A small image classifier, trained from scratch: 64-pixel images.
Rows from block 2 of a small image classifier, named by matrix and row number. Rows with one number belong to one neuron. Each number is 200 + 30 x the weight over its row's rms, rounded and kept within 0 to 999. All counts start at 0.
After each neuron's rows are labels from the 100 images, of 14848, where the neuron reaches its highest value: "strongest on" is what is common among them. Only what is clearly more common there than usual is listed. The data: photos of arthropod specimens (BIOSCAN-5M).
# fc1: MLP up (model.blocks.2.mlp.fc1.weight, 384x96), inputs 0-95
# fc2: MLP down (model.blocks.2.mlp.fc2.weight, 96x384, transposed), outputs 0-95

fc1.114,207,200,193,261,219,173,283,186,209,219,214,211,163,206,209,186,229,147,150,202,170,192,215,179,166,204,221,195,263,194,209,205,217,172,188,195,184,162,171,209,175,239,159,199,180,164,202,215,196,250,205,172,254,199,184,200,212,239,171,261,230,190,208,173,210,143,205,185,196,203,180,216,150,211,112,194,180,194,204,278,201,184,252,212,157,228,221,241,189,244,170,230,217,223,184,180
fc2.114,171,206,237,172,284,222,199,218,187,210,143,240,190,145,230,205,188,211,176,202,224,189,171,200,172,184,194,217,261,216,163,228,197,211,215,225,225,203,160,181,245,226,211,232,209,188,197,230,210,165,184,150,200,244,228,156,206,181,184,248,170,184,131,217,166,168,177,229,232,180,235,212,233,231,193,228,180,165,193,184,145,188,133,216,143,264,190,186,192,179,176,176,224,204,225,224
strongest on: order Hymenoptera; family Ichneumonidae

fc1.94,191,167,235,178,194,203,112,159,174,209,190,187,243,183,195,215,203,269,258,178,211,189,180,156,184,167,219,228,175,235,178,172,175,199,216,204,208,234,203,193,254,189,210,192,222,218,198,237,183,148,259,181,190,217,214,193,185,166,243,189,180,221,175,210,207,242,216,173,220,199,212,247,230,180,247,185,173,172,241,134,218,208,203,197,246,203,155,169,206,132,217,128,200,197,207,237
fc2.94,155,206,245,222,197,191,227,182,162,259,165,234,165,193,202,205,186,188,182,146,232,151,213,217,236,215,213,202,234,217,167,205,227,149,231,185,221,219,159,188,262,182,201,217,188,198,204,216,164,185,179,168,202,222,225,177,168,181,166,204,216,203,139,211,160,180,234,237,212,205,216,173,169,216,189,210,231,168,171,204,155,220,110,204,189,265,249,190,221,176,198,229,282,173,189,200
strongest on: order Coleoptera

fc1.345,232,240,200,233,142,155,192,159,192,180,193,179,227,229,162,233,206,255,183,166,178,191,192,185,135,246,218,175,167,180,182,215,216,253,190,143,178,177,260,146,200,191,214,155,202,257,195,183,195,224,254,205,204,223,215,206,189,221,206,225,138,184,237,168,235,176,166,170,198,202,204,197,219,265,170,194,217,182,213,163,191,235,209,176,225,196,124,190,185,204,156,241,191,186,199,193
fc2.345,209,184,205,177,171,193,216,229,244,199,196,213,178,239,174,173,216,218,213,248,239,253,210,165,195,240,170,156,250,253,237,131,205,123,219,188,161,218,186,225,223,174,202,238,217,243,220,184,167,193,198,215,195,172,178,157,247,183,211,149,202,241,210,150,161,201,250,232,157,210,217,177,150,230,214,203,214,167,212,205,192,243,191,223,185,244,217,231,206,177,172,222,184,192,165,150
strongest on: order Hymenoptera

fc1.90,170,232,182,238,184,201,189,169,159,206,218,167,256,248,202,168,256,231,205,166,190,203,218,185,214,235,248,185,170,166,202,226,146,178,196,181,280,205,236,205,151,203,168,150,201,242,243,205,157,231,237,194,207,228,191,253,188,161,187,221,218,159,183,197,179,201,223,145,175,252,228,192,177,184,210,198,214,233,251,159,182,205,240,213,169,172,148,195,189,211,189,217,166,185,185,155
fc2.90,221,157,214,186,240,231,239,234,257,199,149,211,202,228,191,206,194,193,216,217,210,171,193,222,234,164,157,193,191,203,216,197,212,234,161,176,132,204,174,173,226,228,196,204,167,192,150,122,247,176,160,199,192,190,226,131,164,228,204,166,230,211,213,199,188,233,186,246,209,158,198,183,174,206,168,214,181,196,215,197,237,154,139,196,265,239,249,229,185,199,235,183,228,222,238,231
strongest on: order Hymenoptera

fc1.311,212,199,172,154,196,224,203,169,189,183,218,197,183,170,225,234,254,195,218,245,154,180,191,223,152,163,269,172,140,161,217,235,198,226,174,174,171,209,234,202,134,219,159,187,180,210,171,168,211,228,234,204,194,196,199,249,164,230,205,209,224,171,225,222,219,247,173,177,160,183,204,171,198,204,172,209,212,255,210,194,263,195,212,154,275,170,168,203,159,209,227,226,158,209,226,170
fc2.311,172,146,166,165,150,205,211,217,250,242,208,223,165,232,185,161,156,212,234,177,236,159,174,177,256,176,150,152,229,253,213,172,205,170,191,221,222,222,184,189,257,231,219,226,189,203,207,185,174,220,210,188,168,225,154,154,206,210,204,141,173,201,176,225,196,248,249,234,234,188,253,158,145,212,215,216,172,203,198,232,218,174,210,219,174,262,189,226,181,181,183,204,194,213,222,226
strongest on: order Coleoptera

fc1.24,222,245,228,247,168,160,185,224,205,205,176,159,169,218,193,236,194,195,128,165,245,152,212,119,242,207,177,227,196,190,233,178,223,176,225,212,188,209,203,205,222,182,215,268,188,201,191,239,191,210,196,192,180,199,216,210,182,173,212,215,180,228,182,203,176,183,211,287,232,195,198,158,187,208,152,239,202,175,172,211,208,255,180,198,132,255,224,212,229,196,173,205,169,139,222,168
fc2.24,213,217,223,215,154,171,206,180,209,218,189,273,202,244,192,251,223,188,234,194,171,161,237,282,199,227,231,200,154,188,256,175,171,198,233,148,162,231,221,175,192,188,220,180,175,201,162,220,214,172,209,229,202,228,211,178,153,217,227,212,216,176,192,198,195,212,256,215,181,186,183,132,173,175,183,192,278,179,247,206,197,234,173,188,273,220,234,219,186,189,228,206,157,214,194,192
strongest on: order Coleoptera

fc1.364,199,218,189,192,159,219,219,216,232,214,258,222,170,221,249,190,241,227,158,201,216,220,243,177,228,187,170,194,175,147,244,165,165,160,223,246,233,174,151,202,188,221,191,243,173,179,219,203,240,221,225,193,179,135,197,250,200,176,217,181,224,210,156,214,122,202,234,228,152,218,178,176,143,255,212,176,179,247,215,218,200,162,172,183,181,168,215,244,206,207,171,202,229,216,168,201
fc2.364,174,223,160,210,193,165,142,164,190,234,195,193,266,221,229,227,205,230,196,155,159,217,185,224,153,207,236,158,183,220,167,188,170,192,158,185,186,182,272,170,166,192,229,138,205,240,202,223,205,232,141,241,200,243,202,228,235,253,163,204,173,149,240,218,263,202,217,169,185,203,260,222,217,153,219,201,183,150,217,224,180,213,216,193,215,193,173,199,179,192,188,195,189,205,227,207
strongest on: order Coleoptera

fc1.202,184,257,136,242,177,209,173,214,162,223,226,168,217,177,213,235,219,250,180,161,164,149,182,175,262,200,208,165,192,196,205,250,138,189,242,208,263,213,193,190,171,232,183,220,165,243,220,225,183,217,247,156,188,223,180,249,179,191,200,225,202,145,163,200,175,178,206,185,145,229,209,178,182,207,188,159,210,234,217,198,191,229,226,157,211,193,182,170,224,242,181,210,204,156,185,153
fc2.202,193,198,245,180,242,240,212,245,209,177,152,214,189,220,199,254,193,232,233,216,218,153,163,244,173,182,199,201,227,174,184,195,199,199,134,171,118,208,161,189,242,201,193,197,197,196,167,148,223,157,158,209,208,206,227,147,186,221,207,213,171,234,201,157,193,251,187,222,240,200,172,196,167,195,202,212,173,191,213,188,173,189,134,210,230,274,218,201,205,173,221,143,207,209,247,246
strongest on: order Hymenoptera

fc1.8,182,203,194,250,174,180,208,202,237,150,197,206,227,222,246,204,251,181,215,180,218,204,137,173,180,171,235,121,178,203,204,219,172,171,176,180,199,174,211,145,208,198,156,152,155,258,221,177,218,200,252,142,216,222,215,227,187,243,260,214,155,212,215,162,189,268,199,221,193,158,184,220,206,190,173,215,164,204,231,193,201,208,212,194,243,228,179,202,199,235,210,168,155,243,230,227
fc2.8,187,212,183,155,247,186,187,189,205,250,184,198,204,207,212,199,174,193,188,186,207,230,154,179,161,203,235,182,193,209,165,176,195,208,183,221,247,213,243,251,183,178,242,221,208,214,207,206,172,225,206,197,230,210,174,225,277,216,152,237,196,165,220,206,273,189,192,167,240,178,249,293,244,198,193,185,159,194,197,208,198,179,245,198,162,199,137,181,142,183,162,207,186,208,266,222
strongest on: order Coleoptera

fc1.283,243,224,234,218,163,134,240,201,228,201,194,192,231,187,178,249,211,197,215,234,151,161,175,167,154,217,182,202,186,192,168,169,216,221,161,238,186,207,217,231,248,212,173,169,201,165,160,256,163,191,177,216,228,126,169,205,243,170,134,179,159,223,261,164,211,195,181,173,211,225,208,240,174,208,188,195,174,213,218,235,203,204,210,202,197,254,172,170,227,200,159,202,175,139,211,205
fc2.283,147,227,186,218,164,235,197,188,159,167,246,171,211,169,176,193,222,229,195,175,173,225,235,199,254,244,190,167,150,154,229,246,208,221,212,220,169,127,230,201,174,202,234,201,204,208,268,224,193,252,163,201,200,218,206,250,125,195,190,188,178,197,224,216,150,171,188,177,162,219,198,146,204,225,195,238,238,193,166,180,236,219,193,232,186,201,239,257,232,198,188,226,174,208,191,200
strongest on: order Hymenoptera

fc1.141,203,203,222,184,211,247,181,209,235,251,205,173,178,167,191,210,196,204,188,238,221,209,231,179,219,150,226,170,137,203,255,202,180,229,247,158,212,220,200,202,142,164,194,210,172,232,200,187,213,256,188,196,181,266,214,182,244,210,219,185,249,172,177,138,229,172,169,185,252,216,219,205,139,212,216,139,241,204,131,206,185,194,231,207,202,211,165,205,197,196,189,200,183,275,200,167
fc2.141,240,193,199,198,201,181,257,170,222,195,199,251,174,252,177,203,241,141,223,222,197,208,183,190,213,238,178,183,190,142,179,161,267,216,182,223,212,217,233,235,232,204,213,189,128,166,173,205,185,192,237,254,176,111,201,166,191,182,221,174,205,240,197,267,232,183,211,202,227,166,183,223,193,182,164,142,184,204,177,200,247,181,200,196,210,227,230,211,161,202,172,235,215,175,210,164
strongest on: order Hymenoptera

fc1.180,215,170,210,224,215,215,196,184,217,224,157,222,224,253,191,218,229,227,273,241,159,171,211,194,189,196,193,177,194,151,169,185,244,210,185,220,229,197,244,238,129,189,239,209,193,188,171,200,193,184,237,209,203,220,222,192,198,179,168,174,212,234,222,197,254,209,194,177,222,174,162,235,209,191,200,185,146,198,158,109,266,180,229,223,245,145,130,200,165,215,210,205,194,170,174,187
fc2.180,206,246,174,249,153,188,191,166,203,156,233,217,235,184,158,235,177,174,222,228,195,260,248,220,230,256,161,163,186,132,209,203,166,207,191,215,206,193,251,153,158,203,231,173,166,176,222,185,212,274,243,220,203,200,193,214,133,163,247,188,240,183,205,232,232,197,225,192,158,179,209,181,186,181,193,182,233,234,224,166,202,175,243,196,235,194,217,187,207,203,192,230,192,188,169,158
strongest on: order Coleoptera; family Throscidae

fc1.306,204,148,217,192,233,243,221,202,265,212,227,238,282,239,203,197,181,211,186,197,236,256,207,194,261,224,212,194,179,209,200,230,220,153,222,229,156,192,166,179,213,232,236,218,244,152,174,226,212,170,134,204,202,204,145,201,203,182,171,156,269,216,176,197,200,193,255,215,191,206,152,206,225,191,242,231,202,221,198,222,185,163,187,162,214,184,198,227,186,197,218,170,263,224,210,210
fc2.306,181,200,169,158,196,217,211,219,254,169,224,167,183,216,183,152,170,182,188,242,224,245,268,210,252,234,169,156,257,205,238,205,218,175,194,230,197,235,207,226,195,208,197,256,207,202,230,182,220,234,179,192,169,197,161,184,163,178,208,153,221,194,186,178,147,217,231,243,150,183,197,151,127,206,199,189,219,209,178,244,213,164,214,268,155,216,220,215,191,211,184,253,181,216,196,166
strongest on: order Coleoptera

fc1.349,196,179,225,182,217,223,147,210,195,211,174,159,175,190,228,205,191,181,226,266,240,176,186,152,198,194,221,163,189,192,240,186,151,202,163,135,143,203,197,182,183,168,176,231,207,200,231,208,200,274,189,195,211,236,217,194,199,229,213,216,187,170,185,197,174,218,188,224,199,192,231,164,170,154,231,190,240,200,222,202,144,194,215,256,178,260,244,213,142,191,211,209,159,282,256,200
fc2.349,205,178,188,183,225,190,246,222,207,187,221,178,224,213,163,215,149,205,190,218,210,197,171,177,181,201,182,208,174,181,176,153,248,183,190,265,282,203,195,270,205,233,207,214,170,135,158,205,169,213,219,232,233,125,198,187,212,154,216,176,177,216,191,234,220,185,227,175,235,187,193,265,202,185,182,149,149,245,165,175,247,191,205,190,214,213,175,173,182,209,180,143,229,211,242,200
strongest on: order Hymenoptera

fc1.142,224,179,217,216,218,205,239,214,173,159,178,235,191,217,185,209,164,202,220,233,209,194,205,199,211,220,161,209,240,208,243,208,242,178,208,279,234,190,191,228,234,170,217,222,174,148,187,220,209,158,178,248,246,210,242,158,179,157,166,177,200,235,258,207,164,159,190,249,223,149,179,215,149,164,229,214,163,190,152,193,201,226,142,201,196,236,218,200,198,198,146,202,257,149,204,189
fc2.142,255,162,189,186,259,213,265,225,234,179,222,226,196,215,191,169,152,202,202,237,238,199,208,186,220,217,158,192,198,178,241,140,207,204,217,235,227,217,206,215,198,263,220,247,145,126,171,176,211,191,220,215,227,138,179,176,192,160,246,196,198,233,192,247,176,194,205,213,190,148,165,226,184,210,168,172,156,206,189,188,240,179,183,209,232,216,169,192,160,203,194,263,225,220,198,166
strongest on: order Hymenoptera

fc1.373,207,223,195,186,234,196,203,180,246,199,142,192,156,164,207,219,172,195,233,257,231,189,220,204,173,226,235,216,245,201,180,196,268,222,220,162,203,207,249,211,185,201,183,165,243,185,188,168,180,206,229,170,202,180,213,173,214,197,167,263,225,169,234,156,249,217,153,246,177,233,236,172,202,207,136,228,203,134,237,222,168,176,208,220,232,195,195,176,192,210,164,249,212,255,167,237
fc2.373,197,221,164,189,250,239,197,151,200,184,155,179,244,194,214,213,166,151,150,195,208,216,246,234,193,198,201,239,238,197,172,228,216,257,136,241,242,142,180,175,217,187,175,213,179,229,200,210,237,203,174,160,236,247,227,215,181,197,198,213,197,150,194,243,224,165,175,227,210,164,136,181,186,174,197,244,229,189,202,210,205,123,213,222,193,189,187,181,176,200,220,259,162,213,220,170
strongest on: order Coleoptera; family Ptilodactylidae

fc1.377,171,146,205,203,156,209,223,208,238,258,215,224,239,231,182,199,216,211,185,164,220,182,175,197,215,190,207,234,161,230,242,153,184,123,248,211,251,195,164,232,226,181,241,204,209,257,188,201,195,173,200,221,194,175,206,211,200,157,207,177,172,250,224,197,167,209,289,220,212,204,163,230,187,166,249,167,143,222,189,167,228,240,170,196,181,218,216,227,189,138,206,165,213,205,208,207
fc2.377,249,175,200,191,231,267,214,199,223,192,159,202,229,219,191,203,216,151,207,201,210,139,155,207,221,208,207,204,140,169,171,120,220,228,167,180,183,170,208,143,220,220,180,169,167,231,174,174,193,169,157,217,168,198,173,168,237,236,202,181,188,230,219,211,254,245,231,188,209,144,208,167,198,169,197,250,220,188,229,218,215,135,182,184,207,190,158,200,168,221,252,239,181,198,200,237
strongest on: order Coleoptera; family Ptilodactylidae

fc1.271,211,237,233,205,191,199,215,146,164,144,201,181,162,162,207,177,184,181,233,217,194,216,231,215,200,249,203,195,235,210,164,216,214,244,163,178,131,209,189,202,202,202,178,198,248,114,265,180,176,210,203,197,203,171,209,191,223,232,141,209,211,147,243,191,223,206,144,220,185,184,236,187,206,196,156,180,262,181,222,185,167,166,218,192,178,224,190,193,219,220,212,281,187,250,179,197
fc2.271,168,225,196,234,253,237,150,194,163,141,133,209,232,161,191,218,179,182,214,191,189,195,194,254,186,214,226,195,171,138,166,226,222,197,153,182,170,180,230,132,155,252,181,157,143,198,166,216,175,239,197,253,233,222,232,188,198,228,225,212,176,193,207,210,220,190,174,207,198,149,192,215,205,159,154,217,202,176,207,170,218,208,178,219,259,155,199,203,166,202,224,241,197,188,182,172
strongest on: order Coleoptera

fc1.41,193,203,198,210,269,204,180,183,223,190,186,206,269,187,211,217,166,217,191,177,157,207,163,174,188,154,227,210,202,248,172,173,186,221,242,193,192,242,240,167,227,253,194,188,221,248,165,190,220,209,232,172,208,161,204,252,196,263,259,227,146,225,190,152,211,185,206,161,201,198,150,266,206,214,177,220,149,203,209,191,226,203,174,140,209,167,196,180,203,219,254,224,227,239,221,177
fc2.41,201,216,203,175,259,224,178,205,200,167,225,177,162,141,183,185,172,241,173,240,225,214,224,167,200,172,189,245,258,223,234,212,194,207,253,226,246,190,118,195,228,248,138,219,222,179,169,215,211,196,234,191,197,152,169,199,223,173,263,204,197,190,128,192,147,190,187,196,174,246,169,218,215,248,197,201,212,238,224,218,196,196,203,193,207,158,163,153,234,221,209,182,217,190,178,195
strongest on: order Hymenoptera

fc1.286,215,209,184,207,180,185,198,183,237,228,248,214,233,262,195,226,200,211,184,249,181,251,186,257,169,202,167,182,196,207,200,138,166,211,182,229,192,210,247,206,190,195,201,140,223,233,183,186,249,226,177,181,246,213,198,245,261,183,182,226,185,200,192,229,242,209,200,149,191,203,205,213,215,175,197,159,142,207,246,168,173,173,253,213,154,131,177,245,177,228,176,169,178,190,255,205
fc2.286,209,188,263,216,185,194,203,227,177,189,152,193,192,173,202,240,207,234,197,193,194,170,230,211,251,148,176,239,196,203,222,260,217,192,239,165,179,197,165,174,231,192,166,226,228,174,204,193,208,176,181,186,171,171,243,202,158,182,236,177,188,242,151,171,122,214,234,253,212,219,148,152,156,247,197,208,237,181,174,190,218,200,154,233,188,199,265,194,261,183,222,209,209,193,159,198
strongest on: order Coleoptera

fc1.245,246,196,167,160,262,247,197,185,211,233,226,178,213,192,177,189,174,225,201,232,220,225,218,188,245,199,201,249,168,204,229,183,182,172,251,228,249,222,181,220,192,209,186,245,235,163,163,234,220,179,171,212,196,199,120,256,238,209,202,174,199,199,157,197,190,170,221,212,150,264,171,169,171,228,250,178,209,234,164,239,192,240,224,197,167,159,164,165,220,162,198,206,226,199,159,202
fc2.245,195,204,243,229,165,156,184,153,168,199,149,248,221,224,205,263,179,209,244,203,178,193,205,246,161,239,236,200,220,186,171,204,210,201,179,171,186,230,230,174,198,203,184,147,177,228,189,210,150,162,182,240,219,183,286,215,188,194,160,246,198,222,229,193,248,199,237,195,191,169,171,224,187,129,248,120,194,189,200,178,193,217,191,197,226,212,191,191,172,194,161,189,205,213,183,148
strongest on: order Coleoptera

fc1.104,199,186,230,179,185,207,226,168,164,210,202,204,228,187,159,228,175,200,224,237,164,178,160,227,121,196,249,204,234,222,186,230,232,222,148,204,200,210,236,222,232,152,199,124,203,199,180,169,150,166,217,197,174,239,220,182,192,221,190,243,189,199,217,154,222,220,169,176,237,167,218,251,252,138,219,200,203,156,204,174,163,196,225,176,244,222,229,138,217,178,205,178,196,217,253,216
fc2.104,193,162,193,219,198,189,153,174,209,234,183,223,269,195,201,281,209,267,196,191,175,237,159,220,191,174,234,198,212,259,148,186,173,215,160,184,188,212,221,202,202,169,207,128,203,221,198,190,185,210,192,209,177,248,222,236,209,257,181,216,193,181,211,193,260,253,220,173,241,174,180,271,210,152,250,203,187,173,227,196,176,210,201,214,222,196,172,178,168,202,216,203,142,175,217,232
strongest on: order Coleoptera

fc1.331,227,189,231,228,213,251,173,161,180,146,197,242,219,214,220,228,214,256,229,211,211,120,200,173,203,170,211,192,192,158,245,221,187,200,220,203,218,207,233,171,192,208,222,149,199,172,232,193,150,196,201,194,206,169,149,193,178,237,206,220,158,207,220,135,249,197,235,181,229,204,168,210,203,196,188,174,191,114,202,179,168,252,212,186,239,207,200,192,164,160,199,201,206,212,121,152
fc2.331,204,216,225,166,206,221,211,167,219,205,144,245,198,292,174,210,194,208,204,227,243,200,138,178,210,214,188,243,247,215,219,211,173,208,243,123,131,201,164,175,165,192,197,205,197,182,224,235,168,143,224,195,180,200,199,246,125,214,199,191,223,179,166,133,194,180,224,195,213,232,199,210,209,186,202,191,216,208,201,231,193,189,201,227,217,148,228,153,234,232,172,220,151,212,194,202
strongest on: order Coleoptera

fc1.84,177,224,181,229,191,243,216,167,193,235,220,167,181,184,200,221,254,242,239,194,190,211,195,200,161,196,244,173,197,134,190,141,174,226,174,182,222,176,193,189,139,230,185,154,149,212,208,199,213,189,228,244,164,160,202,212,173,197,223,175,213,196,214,209,215,250,198,178,150,208,197,257,183,164,208,194,187,207,243,224,223,239,243,180,293,211,154,188,202,192,226,192,116,197,204,198
fc2.84,179,180,167,163,177,184,203,228,195,229,228,187,180,196,182,214,227,153,218,172,182,243,246,210,254,182,184,165,237,229,177,231,192,183,184,214,220,147,228,204,217,149,249,167,201,250,165,165,247,203,170,183,156,257,212,188,192,213,201,173,197,177,289,174,205,190,177,233,210,194,270,139,189,196,227,229,176,161,160,217,186,194,214,190,154,226,256,207,219,186,183,207,185,194,239,236
strongest on: order Coleoptera

fc1.166,224,194,209,186,175,138,224,234,240,236,212,188,176,180,163,215,109,187,165,172,220,247,199,177,151,219,182,176,201,221,186,225,212,246,202,232,221,227,194,198,214,211,166,219,179,153,196,194,201,239,192,167,225,187,230,183,226,200,163,218,150,204,184,228,207,121,161,231,230,206,249,228,240,216,198,191,263,208,182,209,198,142,191,231,237,217,220,202,246,231,157,217,201,206,256,166
fc2.166,242,219,213,200,173,170,237,182,219,229,171,283,205,254,198,242,220,237,210,209,155,161,166,246,205,176,213,185,183,184,186,139,183,237,172,132,113,198,245,192,188,230,209,146,206,176,175,191,179,185,144,210,186,216,211,164,227,267,155,174,227,209,213,179,224,194,204,175,224,171,206,164,196,191,163,202,225,172,227,182,226,190,173,176,206,232,181,238,176,221,216,218,174,205,178,208
strongest on: order Coleoptera

fc1.25,239,205,202,138,267,183,228,171,198,197,244,240,254,228,172,140,191,189,213,236,196,214,202,259,202,182,196,213,209,163,155,206,221,169,200,239,246,179,157,185,210,184,223,151,263,211,187,188,205,194,250,226,193,237,179,230,179,161,196,186,252,222,191,191,233,221,213,161,204,199,159,210,173,165,228,202,128,220,182,213,198,154,198,218,229,175,168,182,155,161,195,205,174,227,193,251
fc2.25,227,179,213,221,179,176,197,243,253,175,225,197,168,208,191,212,193,216,204,218,221,209,234,191,155,188,158,207,200,213,248,201,217,233,174,218,143,148,147,183,207,225,137,199,157,197,191,228,214,184,147,234,224,172,225,174,187,201,227,152,121,241,189,204,172,191,192,220,225,263,200,196,170,220,262,146,203,211,173,231,191,208,207,242,239,196,206,246,233,214,158,160,191,223,210,140
strongest on: order Coleoptera

fc1.232,227,172,216,164,186,195,208,189,220,169,185,223,144,150,161,191,211,175,188,227,241,260,215,218,161,177,166,204,238,178,191,158,221,228,166,244,91,224,217,196,194,211,225,213,211,187,155,137,250,205,166,201,178,196,199,195,234,187,236,182,185,244,248,234,232,191,200,212,237,197,162,217,233,209,216,230,185,204,174,209,232,152,185,252,185,213,227,199,204,176,224,213,182,207,256,243
fc2.232,210,166,191,223,236,204,198,220,213,149,167,269,188,225,204,233,207,200,215,258,216,199,185,223,188,155,200,256,223,207,165,187,202,202,187,166,100,185,177,131,200,194,161,169,185,180,227,161,182,186,169,203,214,164,175,164,214,211,201,161,281,228,228,168,201,234,213,207,235,159,220,192,208,200,164,202,211,217,211,229,202,162,171,198,266,231,207,222,151,197,218,219,197,205,208,259
strongest on: order Hymenoptera

fc1.382,215,199,141,260,206,236,239,163,247,190,214,154,201,214,211,202,236,191,208,212,229,197,244,225,170,198,219,204,201,175,193,157,154,227,162,166,229,183,179,161,179,233,186,204,159,232,175,184,255,219,246,238,179,126,204,206,191,221,217,187,191,178,214,240,201,221,210,189,160,230,169,203,234,225,213,136,201,206,254,210,208,204,281,210,241,176,152,207,185,232,208,195,137,194,169,217
fc2.382,168,178,166,172,194,209,177,245,188,195,229,172,150,172,205,194,244,143,209,214,212,236,212,171,247,161,158,191,242,221,172,203,207,160,227,236,218,157,198,231,179,126,242,215,244,199,225,182,254,190,184,154,129,246,197,259,210,188,209,170,214,222,246,187,202,177,208,211,211,212,217,210,198,222,260,233,154,193,181,198,178,144,200,193,145,172,254,177,208,189,193,211,194,177,194,196
strongest on: order Coleoptera

fc1.53,185,170,161,183,257,230,183,220,191,200,180,196,189,219,246,195,160,214,125,224,206,194,176,172,194,203,208,193,226,216,246,220,200,229,248,258,228,180,189,172,255,222,218,264,190,208,171,190,221,193,237,141,228,176,201,165,201,257,244,221,164,167,182,173,164,181,203,225,195,208,155,217,193,229,187,222,198,170,222,223,229,151,155,176,217,198,152,167,210,246,210,264,224,165,167,170
fc2.53,237,222,169,207,213,213,189,200,189,195,170,244,219,151,217,210,154,188,161,208,218,133,176,171,188,141,170,204,216,191,223,212,180,233,221,219,224,162,174,126,209,265,155,205,201,157,200,184,220,229,225,144,208,173,181,211,215,195,241,193,163,199,149,203,204,225,145,190,184,214,176,229,215,237,191,192,186,226,240,180,174,200,207,155,224,192,133,171,232,259,245,205,188,238,144,187
strongest on: order Hymenoptera

fc1.174,148,206,181,251,262,187,235,233,164,170,185,253,217,219,168,169,177,223,222,181,188,223,228,222,241,246,139,133,221,188,232,214,196,188,232,207,194,170,183,206,238,225,180,210,210,193,227,175,208,176,175,212,173,198,193,195,152,218,202,227,233,171,161,172,167,207,234,176,187,222,228,205,237,229,138,256,153,217,197,163,212,193,192,165,188,216,151,196,233,254,253,203,254,196,172,191
fc2.174,184,220,213,224,213,190,235,196,138,264,169,227,205,236,229,236,209,248,181,183,217,181,217,228,217,197,221,215,191,161,180,179,184,170,205,201,238,240,209,151,181,229,206,238,192,183,174,238,187,182,216,198,163,178,188,183,246,162,200,234,184,234,127,252,206,174,230,249,182,176,208,199,148,213,245,176,171,194,156,180,184,218,177,196,275,253,239,240,197,172,150,197,240,236,196,183
strongest on: order Hymenoptera

fc1.146,201,236,209,243,147,151,221,197,147,249,222,179,197,202,208,252,195,231,186,199,170,144,207,139,201,219,205,227,188,182,171,207,216,175,211,180,247,244,190,166,170,158,184,177,189,201,251,224,170,260,238,239,215,222,229,200,158,213,186,237,136,198,211,197,210,163,179,170,192,216,171,160,172,191,198,205,212,208,160,208,174,254,221,201,150,219,184,129,230,220,167,234,209,175,217,153
fc2.146,222,242,173,219,199,210,181,194,239,156,255,169,206,207,153,154,206,157,233,246,225,192,179,134,232,241,212,171,196,202,227,176,121,193,196,186,230,237,231,181,187,226,183,208,254,245,210,187,190,208,237,235,181,225,177,207,235,168,201,183,220,203,217,188,222,160,235,208,140,181,239,202,164,181,248,158,202,264,205,186,166,193,248,198,198,230,167,165,158,205,172,217,189,194,225,161
strongest on: order Hymenoptera

fc1.217,260,160,248,153,209,195,191,141,177,224,219,211,236,203,186,239,236,197,259,202,220,181,198,210,228,172,201,185,160,195,182,194,213,187,217,195,284,245,208,245,136,184,161,202,179,202,209,250,200,152,229,189,207,177,201,188,182,156,214,185,188,245,215,241,219,228,174,224,209,212,183,174,156,172,265,230,181,155,206,143,228,240,164,240,225,189,199,203,213,158,213,212,233,186,198,227
fc2.217,189,204,202,246,197,220,208,195,226,205,273,284,250,156,139,232,156,193,237,245,227,225,187,194,195,197,194,180,245,195,225,191,198,215,228,212,205,244,216,165,177,212,223,228,197,185,249,179,185,201,238,198,188,203,199,199,128,162,200,237,252,222,160,246,174,183,240,204,189,164,203,177,207,157,192,141,223,215,223,146,158,174,211,203,207,214,225,186,177,156,188,175,225,225,160,168
strongest on: order Hymenoptera

fc1.42,205,227,199,275,167,122,212,152,226,201,227,195,222,168,180,263,177,168,211,223,203,179,152,147,186,253,200,157,211,195,188,188,207,262,189,171,210,219,250,183,227,200,188,171,185,163,180,252,201,202,214,203,196,166,209,174,238,216,161,185,154,195,242,191,246,214,131,176,235,193,179,196,192,170,232,153,244,204,191,213,196,241,250,200,211,224,174,205,196,219,148,217,191,225,199,177
fc2.42,123,280,228,176,169,198,155,202,144,237,201,225,197,192,224,244,221,233,174,179,198,215,194,210,183,194,255,235,193,217,199,208,187,148,201,183,209,231,210,221,223,195,204,190,234,216,239,208,127,257,204,177,198,215,220,265,265,165,182,225,238,197,162,184,201,155,222,225,177,240,233,224,173,212,186,203,220,207,173,225,213,199,207,190,127,197,207,178,190,184,158,241,204,193,169,163
strongest on: order Hymenoptera